config = dict(
    image_size=24,
    loss='mse',
    encoder_mlp_ratio=2,
    encoder_head_dim=48,
    encoder_fused_qkv=False,
    encoder_shared_expert=False,
    encoder_layers=12,
    encoder_register_tokens=2,
    decoder_width=128,
    decoder_layers=4,
    residual_init='scaled_by_depth',
    grad_clip=1.0,
    lr_schedule='cosine',
)
Rows from block 10 of the encoder of a small masked image model, named by matrix and row number. Rows with one number belong to one neuron. Each number is 500 + 40 x the weight over its row's rms, rounded and kept within 0 to 999. All counts start at 0. Numbers have three digits each. After the name is the row's rms in percent of the matrix's.
After each neuron's rows are labels from the 100 images, of 14848, where the neuron reaches its highest value: "strongest on" is what is common among them. Only what is clearly more common there than usual is listed. The data: aerial photos of the United States (SatlasPretrain). In brackets: how many of the 100.
# fc1: MLP up (encoder.blocks.10.mlp.fc1.weight, 768x384), inputs 55-109
# fc2: MLP down (encoder.blocks.10.mlp.fc2.weight, 384x768, transposed), outputs 55-109

fc1.343 100:500542490499539512478462463491446539486514528496461540474524514523559524478582525485550526459485527455451481485480524562496554572483499505529511411474552540515552536
fc2.343 107:484531490499482519446500541541545486465502467291534486497539518477461456480452464550459508542434426468538490495446519456566504436461469450470485558494446488496463499
strongest on: building (86)

fc1.690 104:438542445481461445460508521521468541506387476480523515539501528505461488494464476472483474493490501565493485485466530597581502512563550452555463556587451394504491498
fc2.690 131:421558442529483446554523470551550589539504447565529557537515580505501442478495518476536556511537504459476539494475519448460452476422434459506561552480512467508477458
strongest on: building (100)

fc1.237 108:575495535523433471476445522444515457530438476503444479506516490467489576481479510493523514524504528499503484423532487483524526531500529537484500481493448587472499481
fc2.237 114:496541462479564554527457614467484499517582487534506526537509507486505463448438509538462459494506497439467469531466493514516489475504497449572543513460522471495575551
strongest on: crop field (34)

fc1.288 109:514566508484516521489522492506432520462530496505496575499496493481536495581489474463481535468556467449459538604482517453479490486485477447522504500492541580523514554
fc2.288 112:446558555526479562486500497511557525500463474478532432528509538505477434424564526507497475488510567501510464393546488524490508403499484467495481460447488460500494420
strongest on: crop field (25)

fc1.555 102:484431549523507496463523519468507430470493542516534478469480427508511530497520488500472497531449483568494489466536487538585513496604572534445493500592453505467464537
fc2.555 107:468496558466426472515480480580547518484484421519494517564503510518497420530463480489489470517561475475464562486470496511519477474424458544489492512391498472503514405
strongest on: building (86)

fc1.345 110:513499463481542572474483450534508457508529514510501461630512461459544457514521497492477502498525476495486540482502512467450493453497543542502477435436560427492560536
fc2.345 100:532485453474501463504488466488506538505483487585517460419477537536446495485460510474511444472451514516526483469470480468484473537497497463469548579481501547487436429
strongest on: building (79)

fc1.1 100:492447538467512490397463508467467446458504516508481481468477401487483470514528512551488469461496497575456547481487497528497502485572503569473466446482499488502491534
fc2.1 087:559529469489506520548544453568525534562481537554552468494521584502518544453451459493522537521548530430547470512568518416476461518457492459482504533449566529493523492
strongest on: building (69)

fc1.30 114:473499492539521434541477517462468508454515464494498545412483524533481478454596535531503515493457486428536473465511473470447554534527471483491515483520520548497533494
fc2.30 110:576490478501466534479504449550489459584521535444526512532513485506487538533457447491530459506489518584471521558483510505563402489495517523584502562472512473502463508
strongest on: crop field (33)

fc1.145 110:501436531457553514564466508455503474450515463524441555430519475487467490426464464467500570471491515474564503584517508400412451573507457522445526472548471533502498535
fc2.145 097:462569538451549534518559483509474487467565530461476484518504521517484457517504451448527558505473484460566493511501489417430472470481440471511517510493550478498494550
strongest on: crop field (42)

fc1.218 107:512491477510490433523468493457531458493499484541435523451497487530450529476550528585500498495444570449549512493484503598559491572448498500498532436444488513491553509
fc2.218 111:605487422498447477425473528502447489527575511477537536521513531539543542544446510426532471497488450549538473517459512468532498543466578472442529517483479559480518592
strongest on: crop field (26)

fc1.643 060:460481513468409516538540520475524461514410447502427452531462507476497537530503559448493493554528534564490478480491465508532602512531495537510513419587447463451521490
fc2.643 058:507485495496570500466491540517490542493542515725535508491501478491485447500489414502510440501475471489514513512486499546526440497497508462511514527442547557501480529
strongest on: building (92)

fc1.612 102:555545532538533514572418448463462545505483543528442520404483481489439495438541499572500440514520481438478500545565496483476552552503493487489551503482520532515488485
fc2.612 104:537437499528499531518531445517523455526491496572495440522508486555457501500513445449519537497478459539538525454461493490480427488507489577537423549480489441479497539
strongest on: crop field (32)

fc1.306 080:524491518523493481532504517450501505569485501545472450364474479462456534500499565500533449486470569519525478481531468505462507572488541511512410446528447476509524449
fc2.306 084:487482532535473474504509521471505481523452495736464468475486458506481552469521526490517477499486529511493505474563498521504523537503518536516445468539493453499510486
strongest on: building (78)

fc1.513 105:459519449510479445476417477457499462580484461506549460387520502491463522528560510442511441497515485509506433482478503459472560541529557505544566537478501533490540562
fc2.513 104:463556402505482460477568539540530562438489494453514456496509568451542478535480476465521540507520450491500581489478495498466460467462428394512462474521535482513509469
strongest on: crop field (33)

fc1.535 099:514491513510518397577423490425530457500521487551413491401492482446482528478565516543510489517450509477457509497485512502506558593499504507496504463539478475491520504
fc2.535 093:556448528473479507486484385549494484533507533578546534538496423548478524494471457451506512499435472570519486494498472524575454547492518561524427492437535485470471487
strongest on: crop field (32)

fc1.314 074:520509507505497532500490543458517479528483531542462477466511428434505520498518570446499498502476525537539526520536458518477562561507543526464411459525521498503469453
fc2.314 087:478483525515482466506504528473488485528463498726453484475490462499488545471518536480505483491486521517488496484557494527497542543509516546514437466531494457494511483
strongest on: building (92)

fc1.279 126:498520537496440505473479529490471461500486526501459424513489498542475576523533549498444465513475546542514511436524471562522519544544526457529505423511489540480622527
fc2.279 133:503508528474499511439507531480410444514557494474514500530512503552493513584562475509429496531492513491553494521540492514517460525513531464551520478455592557497557500
strongest on: crop field (46)

fc1.688 098:497507502500498565525525467551550534534393456511531459482515516482480487490391490503542454505525466502410521438499492491559456446482466473498452537548491429502451471
fc2.688 107:532485469488525481488474570472456448512604541541477521537498477498516502569579573488464540539507542483535513529516505545433481518519541519512517432484513568504587468
strongest on: building (75)

fc1.193 100:421561522489504489454510510519495464510433520516508586486504471479432493609513467505585519489545462478577439549472513419482539575502497486526535484439548581495591593
fc2.193 095:587498512482550589503473446452474580478512507531514440536494493517593510473529481498470487482523509525445495519543492488453472434509480460516578542520487526505452465
strongest on: crop field (29)

fc1.33 076:437471506517536501493512525488523458535476429522415427454488493493479511509510491466528477474517477576440522496486490437474568543568512518465519439566480445518494528
fc2.33 066:567492521460483510484510482554489502491532513687551533524499514493460463461491463528522454510461501497550509495456509544491449480477505480520500557500516549490463482
strongest on: building (87)

fc1.385 103:506525536560516429575439439386479543479478504502463509414516463474439544456564507545476464490498487435488470525547505472464579559516499491498524497453506558522518532
fc2.385 098:565451489554481507501526455514517471520487498611452425497505493540463514488512489470538527503434463558523499445504494502501454489499487529542407512498458450473517500
strongest on: crop field (48)

fc1.82 048:472485511422479490487501579434472476531485451497438473546449485468521555531528483454478444480481542512490512471501494578483495472513493532531572482568503459494556484
fc2.82 051:595471538508547544494515431557520460496512497712557481481511529493509472499468443512491480516495521469509511523494500481509486542496507531486468511446488515491487517
strongest on: building (71)

fc1.757 120:505524526518568488450429560407487529488498471494505534460507487437440558489581472520494532467463487483499408541515522481437501608552465520548591488523480551509509576
fc2.757 139:572475482492491529544496508513532459543560529498477449486500528548521493490420479465563527538446491455584534454524480481548541491436558461464437476491524498495464539
strongest on: crop field (29)

fc1.94 086:555445550483447505540457504441481451559467463520407442490497481482490578456489521479500599458477480568561443459555505516563500523561532552495474457520477485512483458
fc2.94 078:481487501487545442524528531530547486491523517658508523476493529543502466518439442511486485516497515438509529524471505473452465518457505510475533492511532524511474582
strongest on: crop field (25)

fc1.8 111:507482517514489479494431435520528464531397541533514540491514455490470478472493495545501437524504518517457461480515498547493539507447477532518474480541511486514464473
fc2.8 116:535461528512507552479557512479468501452543534552465438476492514533534542501547477459501572453451513518563518496509505473481449500524485499461498486462518504503517542
strongest on: building (98)

fc1.132 041:520522540428505507479528522402468447549477443459402492524378484472470519531524505466510479514472518550463489532493482535510536490496562467522567497592524476480542436
fc2.132 044:542477478452527479502494531533525511497553544758535465483518502520533429473469459510509489515476511483545499506497515542506502511495491485494479478437499536495504454
strongest on: building (84)

fc1.161 100:577460580536482511530449433424492491518489482523442532532499510536463495473519479521461444502468512522513472510571520493501448515506535553453488489401482533511505510
fc2.161 093:419498510507531473495541565487532494495505517663460436483517545475484503500498493469499552485494525462510511471515515494415476486501483495510485500521507442517537492
strongest on: crop field (42)

fc1.416 127:494496505519490444538521508554537520521449525518503579477527494527521563449450507527531481506467570485460545546518520537515435485476523518513447544552464449488467466
fc2.416 120:483521477497533520500518544474509503543508482498493539479408507514509512547541543552461543493480486496442501521491507520509475470519520460492542543599445463545515498
strongest on: building (88)

fc1.734 084:453483543515480502514524517528497468522439510489430433471476471508499490507458513494485451494474472512441547423495486524476584516521512509492454459523521400504517463
fc2.734 078:516480502491512535468473489531513498505548508652593557486487467541498487444493491526512507518456535506541481498480492535537443469486524503484540517505481580506435522
strongest on: building (94)

fc1.547 102:464430553526538495465507520503505417471427552535520464507467486457496540471509477520493516507519513529463465491540490560540485459557578547487488460586528479483488437
fc2.547 109:548532551543467493517507530512521565512455385573494529480503514531513465522484492472547490542496413479550546486486497454495520518428439477462450440455499550503473497
strongest on: building (100)

fc1.561 069:480508509445490445557487423497468490538456482500430470445498494498521527435467499470506528493483517560406518487519491458563507559546518476479526529505525414523537496
fc2.561 064:515502486518536521480514540515502508482540502716537497520501492489490457508493492515493485516514452476538510470481494544469478473469501459494505451499515539497473495
strongest on: building (84)

fc1.753 097:508556555432468514561513476529497534509456550502441508446485510499421516529582544522540517492511547472580479486566530501482473530472526454468433428471534524523557521
fc2.753 099:432477498512498454382566500527472493474492542419530495484492505507513523561541517500476574489510520546547505480493499543493484479508532439566518518543501531480537508
strongest on: crop field (50)

fc1.593 101:482519494544586502456504532467461513507566540523422528521506512452490535468533467476503554498536493473488460534485487463467504550533498531549532462520521508468599463
fc2.593 098:483491541428439543525443492470487486473491487533577547431479510512484397442492502501475462522465524520455514474540476530565515473491511506418535460526497477486396482
strongest on: crop field (26)

fc1.50 109:537457489571570529509480541421515468578487531501468499492481473431444510507514487488563537532494449488573474523460475539471464527511519550523492485505544483485528507
fc2.50 118:423508572490453498508536566463463556422510490545499559489499515530487433471526498519451483503486528489425496489522510514523552520516514476398533473581450464508511513
strongest on: crop field (26)

fc1.181 106:512457515554429453514465575451523499483506494521390491436481470561541615502490570526437528548473547518450460536502466553516460520530538514473546428516446451469501499
fc2.181 099:463511496447519504511501453566507519461487446549598594450528492484457377476486505446531467482510513493499479517488500490529500458476506498523499476479549536509524525
strongest on: crop field (31)

fc1.262 104:526489493514517495461541535489488453485452471499510489509515437467465494551570472482543359469518491547561510450507471533433511496488549470496447451473478547486485444
fc2.262 089:491481551449497488487510480567520486501570584570515520536477508528560522463505514537477555468505585541414476511506505454490422444553515506561536606515463387502481484
strongest on: building (73)

fc1.708 076:494531500503517484503490527508510482562451516531489487460477487472475538507465611454531528507492545538503536487510505506455522590519529496494417472512468450495472456
fc2.708 078:485487519510471455500509525481490499520468503733453477468495468506486547471513538480500491501481525515489504482549492519499528539509514531522439480527478439495510485
strongest on: building (89)

fc1.583 110:443545527412545525493467557412465490462540519501429537445556492415539521548532491509510518512547479447492462582549500503419519563529559471474566468488541513479572512
fc2.583 129:529500544503528579500480459557536454480438581465552443586513466501514558468555506565438508530477506508526536442527506544534540437503526493507459517443525494486468466
strongest on: crop field (36)

fc1.184 107:484514528504524503607517480498566543500511494506518532487504505461514455441483474511572526475558505445465527535542516501480522515440469475494513534519479496550487503
fc2.184 096:485480521437505498453511536448414430514549565386525453530485484531480510556545504492452465512487529519538490518516478553480470517520506529522530528511510534504511502
strongest on: building (98)

fc1.95 112:576465505464479487533527446526525476525494520488463474418505466440446521496479503491487498474472512529483526494554502467499490538521545484453449503496447470487457460
fc2.95 103:470484499488524500514463462487511479477480453391576522523531528508472417471473444479461530502474462516529524519475521501495456559529486498491518481478510524495438550
strongest on: building (78)

fc1.25 112:477543446445510471565465452484499540551489464529427526465527537468490470532503527427551525486483544451568524564477509452465558625477456469524477487491526476482501535
fc2.25 114:430619438499523493462483479583544605502513513514506503564531538483519473523494485490458540489558493449518530493481544511499507506398410406525556486397547489546501549
strongest on: crop field (44)

fc1.625 093:530494499535490514491498529439511456537508525497406521511491516469501525506514482493518548478517437508477462497542491480518556522547518513482473504504421476493510464
fc2.625 079:482488541500538490475467515568510523485520485705546499503505489492484469494490517512490471496488518493482595485486506538457473502484500469525540552495495526498455508
strongest on: crop field (25)

fc1.130 122:459535472518498451524543452481474545480416465519497512431528526484549506488520556435525487482407519519503486536484517476449518575534456485550482525528514492477472486
fc2.130 127:510540478550484503474506382580515545509478548546551482498528543490501460549524510504458471516518502538539500511538563483534489482476431473532540557396500533522467481
strongest on: building (86)

fc1.521 081:478480483518439472509543520462479465530498525514411462518472501527472528487498517506494558467557505534458474469502484511585519503516508478519501504594493403526514475
fc2.521 070:532514549492534569469491489527494496474530470701582497486494519474481433507485473487495444502521496466528499508471491468434488491504507476497556541456513565486511511
strongest on: building (94)

fc1.447 080:535516519516469489480495553472496494517450578518531418458512425465533524476485557464524524483503565588516539482514484499441567577520516521476430468521499514471466465
fc2.447 083:491484522520470462507514528476491496522466498732447468467494474503498544477522534465513486484483531523498495486562491515488537545508519531515440475528489456491512495
strongest on: building (91)

fc1.76 108:489511481592476501494534414568548469557472513498537537558521490531419536531492498506568493495526510560500517521476508463471453564490529515551521517490518538497529597
fc2.76 099:574475473459557513515504509503491534500562470584503467578491490430587551475492504471501441471532451469481471500567478534507538487519549494447450579516507479471461482
strongest on: building (77)

fc1.168 101:507530469531417473531489500465546488497480456527404486537453504462481489452508536546506559449465541488480443465494515398532481479489448479489537445439446476549560440
fc2.168 106:541505455459552524547485499475464522492545541441563556562497514526521490532509478478490530502495513471540582554472540601481435565474534503517467500558526582526430561
strongest on: crop field (25)

fc1.601 100:519466526476415466529467500585563459558455547523413445468495531481505537471461521569552499541522556468499460478502447540488548457414520549447519505492502505463445470
fc2.601 102:510488479444548542484435537480472502456462429479548567477512521471503448500494496453550494484487432473495454544465484437540538447486480512461578460465496544491518559
strongest on: crop field (25)

fc1.459 066:446493488506420471507515488481486441562484459517365499508455501465476530491486511483497441500488506564448544499488509546525573521556521520531525466591526403484530489
fc2.459 059:550491492481562537486498521539509510485515487734547475475514495501480478474487467490513496484503478476512493496486504542495446470490513474469514510449494560482482515
strongest on: building (98)

fc1.528 099:432557445438516474459488486496543534506441517499422506519497487538452493494459469477496541500474545444574441550497521532496497550493510447545561443511498462493493533
fc2.528 095:508533422499445465478529452524510559513515474614581515505497569495559531542520511521491526481589523518455466468445507466527477463505508444511540576502489477480473511
strongest on: building (97)

fc1.442 100:556544471454502455556474524426541518594522502504464518468470530465465563507463472502553572539435529419518401562553467479558491556462566475479491431492432532463527505
fc2.442 106:426453491524510533494412561461510523467481462556554537589486415525508487443484539524437463489492481552424538445442462603556531461517477525511557527494526491492548454
strongest on: crop field (25)

fc1.381 109:539482496497511511469481480563477486515493441493412488510512467538426484522559499478496443489547441549477595433452509500486404504518439528504377510463502492478523455
fc2.381 098:472501486504528443540470507412465530482465450584600561519497545480518435478484476500501538517499469440491459593478485442503586531493502529450557557565475504496441575
strongest on: building (67)

fc1.674 090:478522514526443417459468518502489503556461476486440465509539517497470512522520487478526559531492535446538470456444457462410512529481451529540501441459556444435561500
fc2.674 102:493539477495517515463506560548532494488507471432480505485509506528453449464435448542468478490417455449474434501459488431506498426447447455481534514457472440503509489
strongest on: crop field (30)

fc1.422 102:520519551461482463583489424420467520565494533529446540455505522477428454542495475555511522521516460421547488583548507474533564621492535457447553502483485539504518562
fc2.422 096:491433550441539564488545470511513471448519511571512503593514451518485487500507482439455519460497488564441511441463480562527450477560494585518407559497514431476517446
strongest on: crop field (35)

fc1.335 124:441543464523550565559541546465527524460436495524519427585476504423508514457487513546463483463534580429472388523476529530434504430503468470499543496480531501517559414
fc2.335 148:411583509420504507479561542531467559423562526484512516515537555479502415543488441480443530471530478464492517553436544463454454468512433478484541564469500446554504478
strongest on: building (68)

fc1.332 038:536512543457563468484528565428385465528524516537464457523513475476525492451522577496546430508499486540465493500513464616516459574537529466534516498537478521498547523
fc2.332 039:522497544504527540451493450551517501522448500659540516469506482528495481548465509504450533502463523486506534506503486483555516470488501454423503470462458510474495523
strongest on: building (79)

fc1.617 113:488514547516475453430515535519519474452418429505520557498497507483438462571546518472530529481547495485549465508504500503488489540520510496473556415469470586485559553
fc2.617 119:510493519494554543501488458461495529538539540535494516564485494537559517469517483510477511495501498509480496490489507474513525471501497526526494582529491504500461466
strongest on: building (83)

fc1.360 107:523576524493602521494427555416538490502536466538443488433511418565489528450530551510546508483478500471478451534503523549448536539489454517495485437479529463560540478
fc2.360 114:494611473437512576469495413567496546489551456404526571538515568511489398443495456551506498510530465435482506525478526507494453473416441459521543525476542493539482496
strongest on: crop field (30)

fc1.162 112:511465471497463481523498535466529476549515464533432553472461516463469497504511518460567556502449519472488486489475502568511500507490537527479444471523489390503496491
fc2.162 118:395520542478505547503494543487504523399487470545510522511519537467488439424481550535417398493460543440398465502502507536437536462531468521458572519509487485519563420
strongest on: crop field (36)

fc1.217 073:456464520425459529510509470483457482507450441537488509480482461624439527564511504470479468479453494541545543504500495499486542558520531521526491449553529537498506535
fc2.217 064:550494573494548535522480536495529526499557551635548455521503514472521492455467498528499534500561492491489476517496507475485508448500500511510527550518474470509502465
strongest on: building (90)

fc1.469 072:405502523479501502462495481514467474523430459504448445482493474510487513508473528448493488506508534566487534473479494538475568540501523491514489453573490436551521439
fc2.469 065:571474550510510522463464516492500506494568539669578517532513492511510475419490485532486486496507501489533486532473511505509472475492531494498515545510457547502452500
strongest on: building (95)

fc1.336 068:429471508434447451505501472525506477536446493535444423469478509481470494538500537429527478497464478600433552508481521546510561574545521511514496463542493472536526452
fc2.336 061:552501465488561502480476534505493533487524516644535511525498478529502460435474430536513452494461489471558475483491500562540462447466517487474485512525511534502427544
strongest on: building (95)

fc1.636 100:570532491581495489562498513357501498536463445510502555505480465411425520469505544479525497508475518497568414493486485477564545572535509506505459445451453582501607481
fc2.636 104:390496521479534493482515524494491518478498533501489527548526490560543508499556478500469530493514540477402502538515516554487483504503490523559529469512559437526516550
strongest on: crop field (37)

fc1.277 117:488470530537545547482550537474480477493439553518590524520489464473494534497564475506512485496486506540495462476511529577543521506551591516468483502570523548484482490
fc2.277 115:545538491547447446515424507479479591470498391406431509492482501505543476510462503473475503482490423489493486487508488465493515491487428420465559421425503511520559467
strongest on: building (98)

fc1.258 069:504517529500499504495560584484483492491462551534484411471465492486500525496498525482558486461484558574528508527518476517488550569506508486527433474566482457481496488
fc2.258 078:488490515508482483512517520481501497513458506760467487477492478499485549477520526472510478493492526512498501485551490524500519533501513533510449472535503471503503487
strongest on: building (94)

fc1.35 107:506492524487460510494500485508485525473454467516444496539487523482522487490577456474469436508430554478448478531549453497439508515511496524484469477441453480471473425
fc2.35 094:495509481545499508540470520480511520486422455549572526479519489471454442475467539498497525529560454493561492445433515457571504444467477476457472472470543545500529479
strongest on: crop field (25)

fc1.376 077:520533559493435461536473500470496478580463523563462490467500483473504505522482606453535484485500553561506524488534475505487495600505507530489397479517485470485493459
fc2.376 085:497488527528471472509497513479497489531466505718463477473499474501487552466529531469518492491485531516496504475563491518491522544510520532507437474525500456492511481
strongest on: building (94)

fc1.320 036:486482487415505491539477464431448464535505522528434498534412488435451512510489431512471491510472441514477566553478497493490458492537511501543552564559484492497537459
fc2.320 040:544472559524494534449508482499530500498547505605536469434514543516487522487475540512501531510443544483541524509506506537513463528501512518493516553462556562507479509
strongest on: building (76)

fc1.122 118:512501485609479460513478424450544498488441381528526508482497506489512504458457505473533430467490444477448472464469511407544505454434454523505509527506450522503472422
fc2.122 133:438481499473485484432537474529445427490511603488532486465507517496448506556544531509440505547492535559516480488480495543498501530563576491540476542528512507448553501
strongest on: building (100)

fc1.701 109:548512510604481496506433591475494481541522503504426429529493439531494587496458488552479521514567504518533450450497492543518551492468491505458530399493526494504525491
fc2.701 110:460545510479514527528569492534486518476484466481575564525515557459478378528530502446536465485525481493452575565492518475487457482511483475561507570539452463508522553
strongest on: crop field (37)

fc1.726 107:545484486520489441505444418500521475533469508512495608503454473557465493493523518525523474478470485483502498560492475428541509519465468518492552528457489559504484542
fc2.726 111:508540476453513495520498553538454522473509460541541569543495544465539468532462473545509485511518481433482510567453517499503479453461484520510545571490525531532501546
strongest on: building (85)

fc1.716 120:466534528515555542477486504515465493567484476505557520476519482522452425513596492462502431511496486482555491485555472523485545452521460478542509517398534554498525509
fc2.716 120:539494515481496455481504517521511514448495501394505509486486507445511524559486530525538613492535496506517483551451503451491460514481485484439531505528491498497483548
strongest on: crop field (39)

fc1.645 090:457547460500465467500539567435493501542460512481505402481511510472400504529501519485538558489570541464550464511488537471492527547521526482538495410556490517532522461
fc2.645 103:438513494498487463492465431579542556459453489482549584558504495565534459531453473536440442515542516533489466503414512532548516480469469447545560533436560520511472488
strongest on: building (99)

fc1.369 099:566475459574526513550414580447480495468559499496500441491487516457536553452579555462518569470568510454437542474495534512485436454517529492479501406505481519498508434
fc2.369 084:487463552437486456514560415537542502497484468616533562554499493516497521534427459521483462527446507499534494509497483530524510568479501510528399561495523510484483486
strongest on: crop field (30)

fc1.361 112:530516438512508553476468465494441502501532523491460512504495563463538495549522477422503547456520488483456462521523493451504484490539539505435540377432522505515541499
fc2.361 105:546503455487482428527478525514551521519475400501518493458485507450504513497453533517478447509433483482540500461448490507503499506480488449495486551494437522491490468
strongest on: building (67)

fc1.325 079:530532537501482499530515516455517494564452541537454439464481466483500538470497598495521477478482561568491500481521498501486579599551515500488421503559470486463482502
fc2.325 083:487485520525470464510520519478491492529452504724453469475496470497494563472523537479513495496492531516488502477559493516503525542503521533507442471533490454502514477
strongest on: building (84)

fc1.430 105:521506501448517538476515522555440482541539534536402511512505437560489550484553448562458441519499522494460516499505474557471410534509463496536398518481574490501558504
fc2.430 096:546528446543459522502439521494557520527463437576516552500497547463485459502461574531532515523529525501503440461465535534475535463463501497504569512529407547515417538
strongest on: building (74)

fc1.190 097:455442539540464460494549463502480439501488544505527494471478501524452494486468476537464500496526541516461458465553496498556502478592598567483488514580478454468485483
fc2.190 090:453528516521502489513519504563559555488439418654497491505503505519514484552493490464531514494511464481528565499468503444468477516439431491503457433437540482518504463
strongest on: building (100)

fc1.536 061:479474513500455504458534566482481482527464501525428479461507505565471490497486530475499470495461511499502549461526481549519548527496506532523469433581530419516529501
fc2.536 058:522493533483554551509500463546488496503510495731567510493502474458503483491493452505500480508489495496519479526485498530481496471493514474490529544464494540494488505
strongest on: building (94)

fc1.677 081:530506489448451494503555527505501478567462534543479484433490471469492521521477555494533468477479571566479504507496476511474524573517529492482443462532498457520493483
fc2.677 079:488490523528466476506514522481501501525456499737466478476494466501487544475530533486512499493499532516488510481560499512496518538507510519510452467533490447496509482
strongest on: building (90)

fc1.482 126:486516516498521506483570465523517486436467555514488434478501512448569611523500451506468539456485567531480554439509531546475491508530538473494382509626428465517472474
fc2.482 133:479578506499534558506515482516454579464499466499492573515503480498519408507521495517522456505535461443464507555468516510514518434445438456504563489419574518534562546
strongest on: building (72)

fc1.392 089:472553480449508501443497555478454468511505534483420491492498449457454508519538480477528542492536473494453486563467518480404524575522495483495518387506519508487567509
fc2.392 087:486478502511494503510454523552504517514417459546548467518487509528550527512466540545462452509523492488531460440468495519590578421459529468452498452507509497502513446
strongest on: building (70)

fc1.609 110:532483477489536487479509446507490503510507546491470518450504414424442525554484484524491473438522492520490534570506528462440559617533500458529437471521463550537475531
fc2.609 100:459483499508469488490435490519526481502452440434541509465531534528463456492462456505474546525495500510476410453493518455507465467521500501460578466516477482485467506
strongest on: building (91)

fc1.102 113:482512504544466475580482477484540542479446415515514539448492519469475470474511468496559482496536468472505466488491535431450517449450435496502544511485482518545460500
fc2.102 111:492486517466517496438512531435393401506555590447501441524491505513472497542554476455454517487475522535550499506503496531478475570536525531521499507524519499480516553
strongest on: building (99)